{"train_examples": 88335, "optimizer": "soap", "shampoo_beta": 0.99, "batch_size": 256, "lr_schedule": "poly"}
Rows from block 8 of a small multi-label image tagger, named by matrix and row number. Rows with one number belong to one neuron. Each number is 128 + 24 x the weight over its row's rms, rounded and kept within 0 to 255. All counts start at 0. Numbers have three digits each.
After each neuron's rows are labels from the 100 images, of 14848, where the neuron reaches its largest size: "patch colour" is the nearest of a few named colours to the mean colour under the peak. Only what is clearly more common there than usual is listed. The data: telescope images of galaxies (Galaxy Zoo DECaLS).
# u: gMLP up (value half) (model.blocks.8.mixer.u.weight, 512x256), inputs 172-255
# v: gMLP up (gate half) (model.blocks.8.mixer.v.weight, 512x256), inputs 172-255
# out: gMLP down (model.blocks.8.mixer.out.weight, 256x512, transposed), outputs 172-255

u.325:118105107114086168153144150116154115136091160128124127086128158115146153145125147096129137147089165124157139130125069163132148119125087119138130153158107123141124137160141163163104085123139106071110112115111135147161105108128115091153141152130117133162
v.325:112150158110116154120115143155083063134137094116142158132131167113134142126087115089135115090099132114180148142095134165110152161138133119148103133178118127135158118112144128145113124103100143104135110171121084106124134138126124174115128135147177148168
out.325:124114149129141135170109123117132111145143109120124142090187092142142137144110096159105117126141113162158146129123149118127087127096117144134099193127137138157107121129136150139104115116101139115114202134148126099071113156114120152126114124145100144146
patch colour: brown; grey

u.380:123120102086149156126160122142106107097108126112206130090089137152145117131134133114161130142142139121112160109128115060097121140140110089149194126153126175102140082141114135101193125123144114128078082143173135110153112122141107127138095166128106140097
v.380:124140136122101132127127166112127074143123148105120163172137121143076159142153120118110138136098088145133159139112118134107138140105200126145084095090112147166144179099112167103092116124118141132125150190118120133112125127153146151132162121130143103136
out.380:132127153115095074144133102108094157133149106124056112097142100112118110128145128142126124116144126147097119145135154160118132129109170160148135186119123103151099073129140133108130144131161152157131180168147157127139116137140112078080148107087109129163
patch colour: brown

u.63:136096081103120119107085120110113091104128112088111112106127081148084103126111122151122112126172132133173131093157088112114109139146110114102120147162117110131096094108110126141143102143164101112146158119115148091131095134125067125123092125118146106117
v.63:154102131076100122078152110095125099086114155097114124094152113123122136118159132175131085109135116138117110133141120161116107115110088148169128135123141119157118119127118149184122068111125114087171186157130157137153134114134129102102143137122102106129
out.63:125143155088133123108148133120142102124142120114148160136107126172124136146127126128128141151089171109115137097151172121144129084112182162146147121126135098085112113151106104127119139085105130115101070120156149116134138140116151169110120112103110136149
patch colour: brown

u.357:116138112125116117096121150091160120121109134169118167086141147113137114122135116137121109144081132134107135157090126157136107142101159123166114137102142101188168136138150111152140168059106144165180116104147126103162116144108114073193099132153157149144
v.357:143137122119129085173128102141139088130088141120113142126101108128087104109103115157110152083124109148143162104094104170143152153095127118108107127134140150124096122106108152127148125152102140094127133151118129133116127120116125184116121130119116118118
out.357:093135074115114151178148115131131107131132094096101110111095076134168153129126120115128139141104121125129140118128127111111128154121154097154153094109128094148136102105110141108092121144090151131144141159122160147161131092132112150125131142185142107136
patch colour: brown

u.115:107115128131125155131130130111122151104127141073091086135117168137109140093162114090151115121151192131154144112123152182155150133161155083107125125143139119149133091072146118142138117132106095161185142127137095156131114151153120141114116129112160115157
v.115:149101118115082089129160142138120171176103147127122159122094141120127108135097152155135117159130108153127128111147088152110098089109093114151102136116116099119143131140090083123118127146116109126141132136143120146095156165107114134097122137127126139145
out.115:134128176100159157144096087148152168170161123169107155147146125093151115136144101163122127139116135135115087156148100099124111105136152142101090159140133133139151154137091134127190157068150167141131113145100148098151142107126157163133137066123122128136
patch colour: grey

u.204:137132096124170105166095122121147122110135162093118133104115115141123123111102156110152173154139145086150096138116125126137155108138154088117151122122147135127108111118125167111101116160141129106144125122116125129150082127112133125115167151153131125118
v.204:132123158078116138100107157157121130138105150129151145088160128140139120152115110183121160101109095123121114072143110130147125116116135117134148127124134124100110097151171109108148114142117132104155123107163139160173100100071118133120112145129135169189
out.204:126175145133082118120090112122153137116112106116122187139098154182142124140087148130148131119142137165113149127165119100115146159123143169132120109145132166153122142128119131110112134156128097149146131122153131118159108164096130105126130088099145113131
patch colour: pink; grey

u.494:100120066112140125149111164112150091136160129130084104137100169145154122133130150151152127158136092145082117128114132102160102117144163128113150121148132113102120089157144142172107130127116150159125108098132088098104137097131143134139111114140140129118
v.494:158147167126143166159121086138137108148134120129139144103177117135151094159115148161176062150127108154138139096146158126124148131107148129144135119133108131147118195184138114103173178096113139106153101121118123096135121112121121125143131141109170117117
out.494:131119149110109125127123152140163069096152110175161117133127112145142128118175130140152147100163070150127122164133128114155150145116143115120117129175125116166134129104141120141135129136167152137142134121118121123169146125157125120165104159113076125138
patch colour: pink; grey

u.288:170117099118180143116151147123090135111125153124150134117154139134125147119130136122147129174086157106114123156159123136132160158125115165131144124114135110143122090127170161175167152138138138107152134114129112128137093128156140136096146112121113135129
v.288:141105132075114151103138112162158138118102159112102132131146117123121108159107187102150129089159109130103122101083110150121114164139128081096091104124104100104125100127123133134147117139125114126120143150139165182149090125142141135142137098057157147126
out.288:123109143145132129123123093141128139121136105120152063125097155101143173127104155096130125136119150133094212112111105104165110101136119147142103129134118138114112136110134141120111143093110138118133100112132137148118157125149092095168134143155130130117
patch colour: brown; grey

u.280:137173167157101138110111085142107174139125167149163124173157115127128137086101129101121107108115095171134083111156133087115168102134142155085159129135118114157119125130081114093091144124077133146137128115150119123107146166126108162151153108111121130135
v.280:128152056154103130118134114137156132141103125094128113105151111138153164099070103076122073103187151105119129179112113093112131122115117120120109116108125149140117178151099106163140133119101138102173147139141153168131128123122112124155152133126115134123
out.280:140102161080117145122103140150124099104157086136139176130125158150127096128131098137166164139163163115149129124141082122143123106130137082142163117141169128105156122114134147135126118127161133111122124119119111095144082162182122132127124124127130098111
patch colour: brown

u.100:106140106136107083111139094185116117141130179138079122091171085140133122087109147099170128114110132109150119106124119136146147165086126125100157152101141107113139103124095119127094123166138131133086107147116156096180141117121134163100137114156136143145
v.100:113125149121132137172130145128100115148150145134125109085112169155111112113142170152123154143154143125157077112155151078111172133159144133107128093155088150116147103130146110114075122120114137118147134146126153171103127107142126139132085089164130154161
out.100:126142140115144149179127114101152103084129121129122117123144162147138134092140112093112088122095121127146147142105133154128110107112125142162133100153094135098148143115117119111134144103150154110126151130130097111113120119128097120131106086098142085143
patch colour: pink

u.369:154105148172114117161156104118141109133118134168125118073137159107100180130097158105098099127105145135127127146139167100090122142112128095083149090103140114110119119135101135145141147144125146122108131156125117152141109112163083155144097112108114117115
v.369:131090137103110139110112125109108165143168128136105133130140133165142104119145124166166133083084149132151118120094155093107130071113104095092139139137186163110143191136129150144121114113145156174158159112073130183103168117113128158099134103103103145110
out.369:119100153091139081140131105112141103111143119132110121140095152110145094146159092100113164106119120134151165154134063138129101177133118112143175122099125131164165115124132118116082128122169117118138073134127115111174124133146157149118140160186114140115
patch colour: brown

u.116:158144183089179119127108100146144123105104154143126131144105147150110158114146128129124100161121145174154139141107107149126116099158112144138128155185121136120175147150167111101149117132142105126121123130118143147152160121174102134141114138126105128096
v.116:109165128121125095123114117132141132148132138150141141149093100139142114148142119115161139105096170169076132165142096128147167126131100120137147127106087125160100139135095151118144145103143120128112152123117133107135153079178148125135149141126129114099
out.116:154123100139107144152130178089112092146170137120124115062128162111149099116141134160101148092117128111128154079104143117124093112094125135107144096076142106147149150142116120146072144138110091147154140124111135166128151110130131134106138142114131107127
patch colour: brown

u.176:143138151148115213090137109120145157134146118102103091103166160093105106157062111110157146152108135110106118114159151112158136136127106168158113095095123105123131123114109145118110167090129109158140106114107128134129079133129112097153121124112131108098
v.176:119144159158153172187180151101131132165102121156097104112163157117077117156105105130152105122107113152120147102104097135159123168149107121156132119108101125103120113142174123083133108120120117117122138156126122129122102113115112144133150133132157123104
out.176:154141098177140110135154132195161100148080135173163125166139123122090113110140133134106102122165129112121159128113152134098144121128079124131113123119112111129137136095156130143099084159115147134138138141139090163110087126171154111135107142139089159179
patch colour: grey; brown

u.405:119150112135128149104142132095146105117130139115138092137170143115195114131101112176155106143134111160171110095127189123131099103110136155139137123112128155117148118118115128106101118103148105106123113130171142090128164120126156118105158123126111168167
v.405:093161154098149106095135154098133113136127125137124133140122143140112127093177093141118118149136096164116142105090164105147120156128174127124131105115130120151173111148112129090185136144117168162106073147108160139138136142094146130134175122108084132085
out.405:142092092154162101097145119152169092122166116174168131137075124138167136115118122125133121082151125129089136100137140156103119151128118145093166118112102152080154115103122127119077165147140113132115126110115129117092119116149123095116139124117081156156
patch colour: brown

u.383:120101137125089134132145167137138097146118150125126102152136149160179140135153096130106134134144110106073180176158072134091118094102122112119111121096127148170077091124098113129127139115133112083136156154153144153094117118102164126145090120129174123084
v.383:163119142056108151137139148121128130142126157131103146154143133131124190093176120137154152146092104119113116159136147162127111121113163128132127128123086158119146110121104104146115140149143128194142094146137111082124157158128128072122147088170130086188
out.383:167159114105194123164152115109140121089146143171136144137130136109117122136104124146183129116173167168166095108121138157193122152111159131115143111162155142088148128114165166159147111125147138138073113126137105117160074135143107132091174128118093152163
patch colour: brown

u.492:153066097146143179097125138145083098135123175127175134123117113131131097111172081114121117115109122113132131151133152123170122092124128144137128108200114137160168103076118161153113109124159128169143139123164133160134141139183133135128145184150088134128
v.492:155101097108138125126131154128135154100188090151108108142161140108135114124096098143109170176147136107124167158162101088131132130132078127097139135166097114148108114071124134119120175109156096126154123117118117104073154150069166116126128163142128082132
out.492:119151128113134134129120147105131134119139118157100139129114090117162100171118184118126139101122134141186120125134118141123094149131129121131147186133156123102130126143133133092141105123134139075099160158146081128154128132091180114089111132109133126134
patch colour: brown; grey

u.222:162124136132135130146119170126103116095134150146172133112121099101107137122098110140098119095114166114082140128108133098148153090124152120148116138139108181093122106066124124109166138132159146161085104152129096148158129122134123155138136140122115123119
v.222:138129135146080130127150094142076096119157159125118160125127126123080095121127088147115121137126106141146127130136134111223133096154124128117125116100119121118119116152160117119138148155132129149164081146150183143116149163131122097133106134124132097101
out.222:093119133123132116095160113069140129131135116115165130109150193133095136148105150139173104168145124136141111098124119121121136110141136104103087155118116140111112151146105137118138139210089120139126170115128164108100116165122147131150139114154099129128
patch colour: brown; grey

u.341:121125099122122112109128151077109107132093169127161140112141132100135129158135131117175124129124162156110141146146137090132145138127107148116129145127180185086159104104116163096088126106121137146131129144061139149119152127135097084125122101133146145130
v.341:100137138091141118105110133117106119112115147109146143126177114164079122134134102142095136178122134095137145080122165074127068133172114122129158104143135109094097142122119141117182137096173149126164148097150142073162161137131102122100172102134132171096
out.341:120135130114127149144162137187102093096106152139134141125119165153110133120150140086127132163101129121098059108143131154109141111124170096115170106098148135152090113087128122136120095158143135122121107132159115145136132132164145091147120143114110131165
patch colour: brown

u.390:150166113152119131080119104166141133158127130116128095154124081171150149052124111155125109121148148113145123113097160118101083089127165129161079128122138126146140140063132111129129127129169154134113141115100123140142106144116099117138143129126131143107
v.390:132148116144123152097114104154157084161135152126155177143132138131108113175138149092131100136176170118122119129131131093127107124145110123132099093148164137143146139129122099137159153139134172102145121083088111115145082102131110149112135143114126125157
out.390:148113109101122090156141132078124149089131169134122133156140154090123109146107141099114151123073142136150155135127114109122126157110144094150129136111095147103068121164112136066136110119124075152122097119194118132124141161163140146121129089127147110124
patch colour: brown

u.206:142131132124154096145137141138110130123120147104132123135125056104183136126127130149078101167107138088139125159110156166063110110106141164120154110127149115133138125126158128084095159081129117112125141107107121108081171118095132140116145109160140133107
v.206:147111117118124123140139123108134096132153134139095094100124106091127167144145112125093139142122095125120092131178095132131157112169121121156144148067181102130140132156126127121115116124158125126126100129098104118118100095106089124187098102139170135095
out.206:100117119112109102116132123113132118159107133131115132173113127140112110137160124108155133173091143100144102109155145135135165110112097102180133136139100133121098129190117175121139103172128145156138099168161181115142113143178136142144097117124152104126
patch colour: grey

u.270:142194177122089112120148124099116113112132132158138078104120109155103152160127098126097163143119117130179159163141145135102107164157126128100159118132113114131119076121121082141105175115128105129142107124128080134174119097151152138139122146116137135126
v.270:135129085125158130094121109102150112140130078102085095102144130146133116130110127134159150134119153137119115098118123139052101128161153171070120074133165170126120112119128147145151153151120114115153141138167161100139111156114144118148113064098095149159
out.270:137111122132189136069119135167134157069163114144126150122123144170144102109128128104171171132108166099109123149142109152180144129090164082145129138120107113141131162125182149132107096113112077163140116123111179172150108126139154140129112152122149114091
patch colour: brown

u.179:136152171126196088111128193122106132132153105127100128155131171133152105078154139125138121088131108099133128115160144157113132109111124133174104119078139148105073116127168115138141140128117140128154080146107148096114146137138142080120096138096136087120
v.179:116138116136156117120085115127112129123179108132106139139122144113097135134136122108164103109171154157101143132125158109101112135144188094120127136081116127151129086151194139082152097120106087113152123128093104105115113152127115109153152124154148119146
out.179:148109092133152127145136133162139091078127164135146095086131133129069104136124118119103112098117143098133173164107134068093121129098127092162111132156126111187174160098096148134107103126158156172120131107127092089128157110153097127105176114128132126160
patch colour: grey

u.503:099119080118098145095125143090105138175192135119111121107150141110177098185138079137142167118141118071104172125105137127138088122135164166137127109067157146146125137129131154183140130085086144144129114132135081111084142097082130160119061097154112126116
v.503:120148103143175108095080105151121126102129115124179109123137096183159078118122135097170122095129129105112110113157139106112143159174133151135163106150137117142110093140119154151100136124153140143134081105119137122096143123114128134117160099143146150160
out.503:129144119105113153188164120125138155117130142118166160150120088144112142107118132137119152139126140090137129124129078112148147161137110153162165084111148158114112135137083115093134066139127106093106156100124146171137112141167132099073137146096183154159
patch colour: brown

u.349:139105129090148095135081101123126131136101151165113148144120091135100159153132141143127102117144128099127134151116134174129132119108163121187108093114163123160142095126118137123158152185143140163120134145099147130155092119145112118145103137090136106125
v.349:154102169136143114137121128109130103145125115105112116145138109137179158140139063120142144113107092155097149110120101129117095081073100134096151091144131112098083115159083108145156111174163110127145131140176141128144130113121127100153105135155132170105
out.349:112122153121114126118168168140113146121115082098061166132162170075122087124138109153146155156120129126133122097127092081132109104130098120080134138151099145106135173124135139098132136114124083090122105083140110104115140128117160138110123153148085120164
patch colour: brown

u.447:124125148113156145091146113134104152124178142113133103107127155104145150165185152146163101196123168152128096147160103160141120128138119124165115135101117134096093150139141127094120124079134095153115110133105124109174102113151136108160106157143133102147
v.447:108143089102152148116111136158095128104120151125130123128170098129129147108100144142167134156150127141148109085151160141109185189129174096100116173085129134113122137095135130161136115099119140185151135117127121157156158101148144108085109133143152118102
out.447:172155136112121095205137109117165118118109130132155106155142124132148117132090162161118129097126131096126136093128108131187100091138124144147112138097123134131090069099088114129127093095125099155145100160114128110110158148109112104091158137119107158110
patch colour: brown; grey