config.toml
arch = "gmlp"
train_examples = 88335
patch_size = [4, 4]
conv_stem = false
num_labels = 24
optimizer = "soap"
beta2 = 0.99
learning_rate = 0.0023
shampoo_beta = 0.99
precondition_frequency = 16
max_precond_dim = 512
adamw_lr_other_params = 0.0024
lr_schedule = "poly"
warmup_steps = 3080
Rows from block 7 of a small multi-label image tagger, named by matrix and row number. Rows with one number belong to one neuron. Each number is 128 + 32 x the weight over its row's rms, rounded and kept within 0 to 255. All counts start at 0. Numbers have three digits each.
After each neuron's rows are labels from the 100 images, of 14848, where the neuron reaches its largest size: "top examples" is what is common among them. Only what is clearly more common there than usual is listed. The data: telescope images of galaxies (Galaxy Zoo DECaLS). In brackets: how many of the 100.
# u: gMLP up (value half) (model.blocks.7.mixer.u.weight, 512x256), inputs 185-221
# v: gMLP up (gate half) (model.blocks.7.mixer.v.weight, 512x256), inputs 185-221
# out: gMLP down (model.blocks.7.mixer.out.weight, 256x512, transposed), outputs 185-221

u.455:132099111110075175134079061118064127131122177178127112151123140082130061147134080127088136162131118167127164100
v.455:081062086119108162157136075132128103120074182093136116141147092094139120149182080147103126091116108177195095122
out.455:097167174081073111104119093141204136118151116184051167092085070098108132149150160156097143123170127136153120149
top examples: roundness: round (47)

u.283:182149113189143167102102094096097153093157189133055143078156131174089171180083119164099117121099160162146082112
v.283:134101071120156111111064159165063144115179139120138154077115138110106132146091143107138097151122199093116075036
out.283:132130139181175086095085143158136160108106055120139135169117099134213124102119134105130142106133118118097139168
top examples: edge-on disk: no (90); shape: featured or disk (90); spiral arms: yes (80)

u.481:108095155111111140076102111085122147154135103132129171126099144161151169118065112168134179159123111093181124117
v.481:085085136073143098093110103135135128169092128138175110193059114101178161116110089095150174093169170157109163079
out.481:113139119151167204184125115144149102098120108117190128146103111149118124113092092171165076074138140163124103179
top examples: edge-on disk: no (54); bulge size: moderate (26)

u.36:139106124083124112166112081110156109115126189152112122148153122144094105150086114131155139146177132134169125050
v.36:141079213075126112153091093029110084228072128107113185148094088131106093103183082152108083161152103139095153096
out.36:086132130147104170098174158137120134076195074144117106146067147072142111160165121119147107106081124093068128190
top examples: roundness: cigar-shaped (35); edge-on disk: yes (32)

u.274:138096121118130175090100137163180122174139190105115135130217102203111122192094101145132133088156122071101169132
v.274:141089108140103124118121151083069147074177143144152137145143134129137034116186086119110131174150088140096070096
out.274:180112098106094169137111132107118128098119068142158125108075158144113091085119130096194172154071124174126052083
top examples: edge-on disk: no (56); spiral arms: yes (43)

u.72:148118144108073134167159129122122103160141085166159120138157083112099142142176070117185179104146131148111136143
v.72:126118202100094123114090149139077106166097184172118087145141113131110171117138149070180198108117089087104190086
out.72:112110076138190170129078107166149153154110099114140124108101140148161133105138191175124112073124118054128088144
top examples: edge-on disk: no (63); shape: featured or disk (63); spiral arms: yes (51)

u.62:099141193131098119140157081148072079108150112112157094091139152102072128107105131150169093181126101122119149128
v.62:097159092072108144129147059125123147073173127160139135137103141171130153116143095147092131125091208135147127116
out.62:096121147101163124093135136144100090094172108162125153073079194121106092117105140099105073140134155163095112141
top examples: roundness: round (41)

u.409:062135221120119102120156152122196165118119106145110067065114111108075151187117103160151181124119110114097137097
v.409:072161120126143130166128164140169139133136167165184100105153081114086122119144124097145117155122104088122098097
out.409:091085137115145125134080111156171151125144156163131185086152122160122048084109125109134168162147184162098138151
top examples: roundness: cigar-shaped (25)

u.110:138096202087100148134117090145161193064144114139157125129160159084127149145140101134142098131149098111101135149
v.110:106173066102183095103098151088102111131135144146149171102105093111125110116146157129039080141116186153139108173
out.110:173075073150171127129103133121121184113152150089141108131156119133142107136143132120141129190129133127163087106
top examples: shape: featured or disk (69); edge-on disk: no (55); spiral arms: yes (46)

u.330:134172164110131128141115117140159050125185102098148136131117153076111083110153093096104114115046109084165205082
v.330:115136161116165166129091109107143177063073121140125141135127071170148098238052130147173173118132132110156123120
out.330:114157108142171099188174093142099187101078127097109135143134050134122116116137079129169136103108099220068048112
top examples: edge-on disk: no (55); spiral arms: yes (45)

u.154:122162160153087169202194151095126100092124153141123169147093141115177144148174125106149118046112125106099152150
v.154:136101106086101151175136127133150108083147100124088145151143065147148117104142159158126175144185098186094126142
out.154:149131057120146153107119147161117165180136049152166159132177128128073117151196171204131075120132142115138120162
top examples: roundness: round (58)

u.433:135132192199120114153107181131151113109167111167109116097105139201072160053116127068130156106158080115145061142
v.433:212095166121133151130103154103131104094162138113077121109126113196065130156125181102117146119091103102120102168
out.433:182139162119145130104147122071179125190118098100164113100115151153085046112090108121136087166154084149088120135
top examples: shape: featured or disk (76); edge-on disk: no (75); spiral arms: yes (64)

u.167:140115153088111128169074154082118078095145109140116111107180160147105160167145119150103122075165148140066077080
v.167:108098172107158132109102127152142096133153175115221085088133092100123138154130198121161155124147166136139116167
out.167:154105127130171109121107064170124134155130158068165075127090137133135098129087147154114157156205150161120103123
top examples: edge-on disk: no (52)

u.120:111113104107127116071162169133088070118093168197158095107133121165108081173131168103156104127139130114176096110
v.120:168156130084077151171111110123127078130151091149157049155102123159083084153095121138104113162161121131154109151
out.120:150092158121124094091087170108188080139164136142152152100090113109121133146165053181129152168195108107101090095
top examples: shape: featured or disk (63); edge-on disk: no (60); bar: no (42)

u.10:111143158097104115106132117155132100111072124141118101120159121169114113121155200151143166091130162103191168148
v.10:168096096045071111153096146144071131128134145064109112109096170134156147104176196125206134152139192115165066126
out.10:136145116158140127053158087163175169168170102154125128084115189136125132097138135134108129132130125141034059179
top examples: roundness: round (44)

u.246:127106180137140118152172153120198103098142108162148088126124109101170183160103112129126089176152106124186121143
v.246:137094124130102104121155135131198146136110148161073116121083118155151147100134156131206140158108046068093167112
out.246:168129122143156189067076089097111149085176156079095157108144093152109108120170101110111115156104146147080145158
top examples: edge-on disk: yes (25)

u.43:078093184133128160089216137147169114128095148104110135081105115165152165121144109091117130127106121116096107070
v.43:100160147119142255125144098134145111153140150160065093114160118124141141170217122125138117119111155112109159119
out.43:140081127187100065118101105121122114189144173138154090133134179156159100168090107182164145050181061119148089154
top examples: edge-on disk: no (56); spiral arms: yes (48)

u.361:130049086163120153169168149121135169178164145168127121163147115068164097137109186117107120167127088138082125109
v.361:090118076154160164122110141144166210174133125099177096094147132158116156117078155107139081126180163090110078145
out.361:145157167106107130151160118202063162133121128147079114158076173170135129099109105124113110164049127150107145073
top examples: edge-on disk: no (52)

u.104:114151126117085084084096147176188163130114135140135134135125198094135076089080134144127151154138176087078113157
v.104:129134113127137099100150126120116183069140104134216155119125125160137083159068082107106131100106083113161156128
out.104:097151121108166156144120133097088157108074178123116193123184154115120134161107166161118138084177058202118120114
top examples: roundness: cigar-shaped (45)

u.21:135101203181122181127147147111086097160187069059133154098168111154138141081103114225150108136075100120135116115
v.21:121062158161150109175118131152156211118072179114152126159113114092162185070160119158212131103128148086089162190
out.21:141135119137139103137142096175174173146111115128105164124101192112105130103150105043143112128099138170171126107
top examples: shape: featured or disk (66); edge-on disk: no (55); bar: no (35)

u.329:140081145124115182136069143188113130145145105110078137121100167167129176125157132099109172117119172147138078123
v.329:143100083140050064139136119132081084141103147143137120181111191140135138092160100130152131119159103097148153187
out.329:136175069121130071140140086127132126061096138110124113205099144114107119092115157177122152172152054143097158160
top examples: edge-on disk: no (56); spiral arms: yes (47)

u.290:136135102150100077135235075127075122110075167076166165115160134069153111133106109139096126151096143173118095125
v.290:123108132128078123099142089134148102119148089115072172107132166150074075156144150139179101124135089060145149153
out.290:093044117080154167086133136177135201121088087160177115174119126172130108137154132098128173133152107133117156094
top examples: roundness: round (43)

u.49:115134106159075138178184064116141123126130131127145103157145120111116134170166092140135104136129156143178151139
v.49:094097140170129094189131126148165169148142101135127151182117130179172092160135227140091119126172120137049142151
out.49:147147198112073127052119113084090123162046118150116106135115181170199095112096162082129153126109113149091075089
top examples: roundness: round (49)

u.324:105121089110102137092124126091177077129141097102142153126156158114127108136115140127105069140107085163149170110
v.324:118123142133129194142110138139138121134107117112140130126137074147129177129065119147150062076155098118110115088
out.324:163136063201166083082093119153064108143078104157138149144149121195144124076087104111162153130154143106109114147
top examples: roundness: round (68)

u.75:122077139184087080063080185148141173175116026138123192133116118155083140084166156201134130139137200080111128100
v.75:170141131152145122118112090166190165093105131086150131152157199164082123148201123106117134095083147043096093141
out.75:125157122132167094130092110119133075128161125132107140095167140101113140152039150107151115128109119104074164173
top examples: edge-on disk: no (52); spiral arms: yes (41)

u.241:096156091137087088112102107074149101145138116217117130130122098174070095174140071199106104101185158141132133149
v.241:191149154139129101048127151079175124178114123150143108125134124110174169135140130104132131124175133197048088129
out.241:104100136058128149100151080109138115122144136077085165164089115123064181123098074123143107134131131104097109131
top examples: roundness: round (44)

u.337:054088168160105151177122087130120074165164100142104164164150104117116090131160136168204139122140117113129126154
v.337:122107135114119126113086150118156091120170060069145149209165106208112122144110133121171125134148109151164076123
out.337:087097116126147145141140097090111139117141194094091116099081125159114163063088200144053117076159139115113151052
top examples: spiral arms: yes (39)

u.45:121110116137128149089140174145123081098099135131198135123053137104187161117136134119146144082114125133131139149
v.45:101117128132130176182110086105100140140149064127078081081101159131080144126087132166172118158106150169124114106
out.45:147076174151111054136133093116089096135115149159084116157165131129136098149124068122105119141161148160099076083
top examples: roundness: round (44)

u.170:118118155093129097141148127154158154148143129053099101168195118078177152094110085153145103136120156151107130132
v.170:076124071088102124149184084107122078134102156249111126108116170043155132105024101123114121094165090187108182147
out.170:111145144146137132092201175090091153181079146071084116152109140176128128121156127120178114134102145127073134169
top examples: roundness: cigar-shaped (39)

u.305:097121156167142132143151139183083069144148133111094104189188196131140139116125142180136149123084121126114115139
v.305:147135130143107055187165078125101025193120157132131102177124090126098204124130152158095090149140137188121125209
out.305:091137124147092131092086107066224137118152153109120131099100134092103084094160146074115119099155130124143097185
top examples: roundness: cigar-shaped (44)

u.172:134178121169134093082160185147072130120144129165102123122120035119134127167133094125168106120096139154129115175
v.172:144159101091161132128174145131124139170141096141061164146129097116144127118076121094141122171117171097173156080
out.172:162149149100128195155110096080106101185122096122117149158092140165102196060085137086132168176140097141113168142
top examples: shape: featured or disk (79); edge-on disk: no (71); spiral arms: yes (58)

u.298:097086097135058142149179089104111103215191208126120131126153134130121135138116121121139131072174097174121075062
v.298:108140158116135137137101190139135152114120167101156105114130108109063096132162122105140083131161065181085123103
out.298:129095119127128124129111114094089096127135066143119122171158172173101152128190101082145200147155128109108159102
top examples: roundness: round (44)

u.198:152073088159047140099112119129141145106143122154119185136135134154117121090162124141127128109127117117144170126
v.198:101135157164099121139133131101097111170128089108106176142133145105130119099116105145082173120137133093093171057
out.198:145110154128133144089190128184157139171140115145125120166090127109116109112127218129112032147110177143086204144
top examples: roundness: cigar-shaped (27)

u.203:135159099068117094188136163178163145111133097146147157135107124106117133108105079131108115134090145065171110134
v.203:107082109190119110121143110144156089124174163156125077135096061110164164091048134130166109106101159111094169159
out.203:132151141112144162094079132129123132123122147098202081123109185125135126177194172131175139102154149117102083123
top examples: shape: featured or disk (61); edge-on disk: no (56); spiral arms: yes (43)

u.130:114113145135159136148113212098074127082122110112127175147089097087156120161135125078178118117095098157093139162
v.130:067162153114048099110133148119023117085139177105118112120125088124172151108182158076175151123118102115131109156
out.130:123128124142107098113172118142096127125149130152123067176148136097198069201113098178097131081080092136165093090
top examples: edge-on disk: no (53); spiral arms: yes (41)

u.384:162094136153119164156113133155109130115201094088135162147106126127116124145129132102137151134094099160091089152
v.384:131121136123151123074141112175096113180150186138111171114152119126147113124210131071175120072068121133162095110
out.384:156104098145121174107068141125089169099100116124118118107097127118097149091045116140104108109121112101136143116
top examples: roundness: round (46)

u.54:137070148105117118124138200147105150110161136107150104143142125166149172129084095152145083121168095158159059161
v.54:118163138126174153119106106119100131179130141137144151161153152159154145146161117159144144105109139084076084121
out.54:103139155117112189138134112106145102142102138154165189137134176119119177117167133122143184159116159121117130120
top examples: roundness: cigar-shaped (25)

u.350:141119203170108110146101152112074178121165166125109160169115218138156070147117176127149155151115084084113104125
v.350:172112110091181114172089161166156165130103168115134099071143142098098128123155138121137130102048087110078125115
out.350:125123147111161118059203104156146154166162146192098146070093096110107145156168136113089092184191088118122078155
top examples: shape: featured or disk (65); edge-on disk: no (56); spiral arms: yes (44)

u.171:117122105117111107142132154114152136123176155074125106119151123154124092173062105091154119195153141246118147150
v.171:146143116140102107065108170139109102059174110119153104089064172134133144109143129102194124155151139209142117092
out.171:097091136125116093082172137094086091115058128178141166094171138088129112109161175103143181112072093099132103183
top examples: shape: featured or disk (71); edge-on disk: no (55); bar: no (34)

u.252:159099158183122128115098118162134211108135128107127089084144137138164128154093126122170150154082151148156146123
v.252:157129196117124143135115105123130136125158148145085133132129133134105177123083155091115076099143146075141121150
out.252:130078079116118142089113189115158125162100177105164117143121105130122135131120124092095166063071116123100179124
top examples: shape: featured or disk (67); edge-on disk: yes (64); roundness: cigar-shaped (32)

u.31:128140053087146119113165137117123127101105108104168083120101083161149157150074052130101109154118162131158127035
v.31:153133154151158157134050222150146098152095126127114175107126109085124136196118077140194143163206112153107095178
out.31:144144182127139157169126140194107094134154155147099139124207137095145091088144147152096116152119114168194127146
top examples: shape: featured or disk (68); edge-on disk: no (60); spiral arms: yes (48)

u.216:131133182135134114091120076187124127098122155159114138141100152142097138095104069130172105177136154105097166157
v.216:161147138112151109139139109150128112132128139099162058157081099091106072065089139144143149099128138138115077168
out.216:126113101113117120118153163126171134127148091121114157164136093098119143133101143112114148135168064166115166113
top examples: roundness: round (45)

u.363:088117210142098114132163130140179120137100153125133120146117182192099116151130137133076104139106138125189138171
v.363:143168156160094123107191141143096150123168121119094094085137157187136134108068150094186133127100153140148163133
out.363:149116124191137118154099136165089127094146162149100218096100106101182162126100095126126159135123098054172134140
top examples: shape: featured or disk (65); edge-on disk: no (64); spiral arms: yes (54)

u.234:060170103154141153179122190144122087126125083163116125073155081129132122114118124127194100169115156095203135124
v.234:162084133119116133100125142098079137102196156139158139151180161167106129115167147077133098081151099083103140149
out.234:171108162132114142079079137134159126163122150132144086127184157172149133121171125175105124067140083155116102151
top examples: roundness: cigar-shaped (28)

u.356:109167179126174127167109144131113086141168112140102078114150141170071160109121124152149077122233105154143122151
v.356:130182109145131177197133130197114106160144109084150141129115162097096067155066114148159097126190105076138104051
out.356:093151115171124126118142201108153085125195145154097174121136163092122145097139096123118104083111100163154161141
top examples: roundness: cigar-shaped (29)

u.230:104163129135133115096093116106190113083118104145078114187100180102147170151135119149144098090177130164189122143
v.230:098102137168131114107068111039154071090087139141114163135111189146122122118182118108112099072112085155119161083
out.230:158116112138160133144125102135059158147092137166119156081116196154130106121127167138085099143157094112117123124
top examples: shape: featured or disk (65); edge-on disk: yes (50)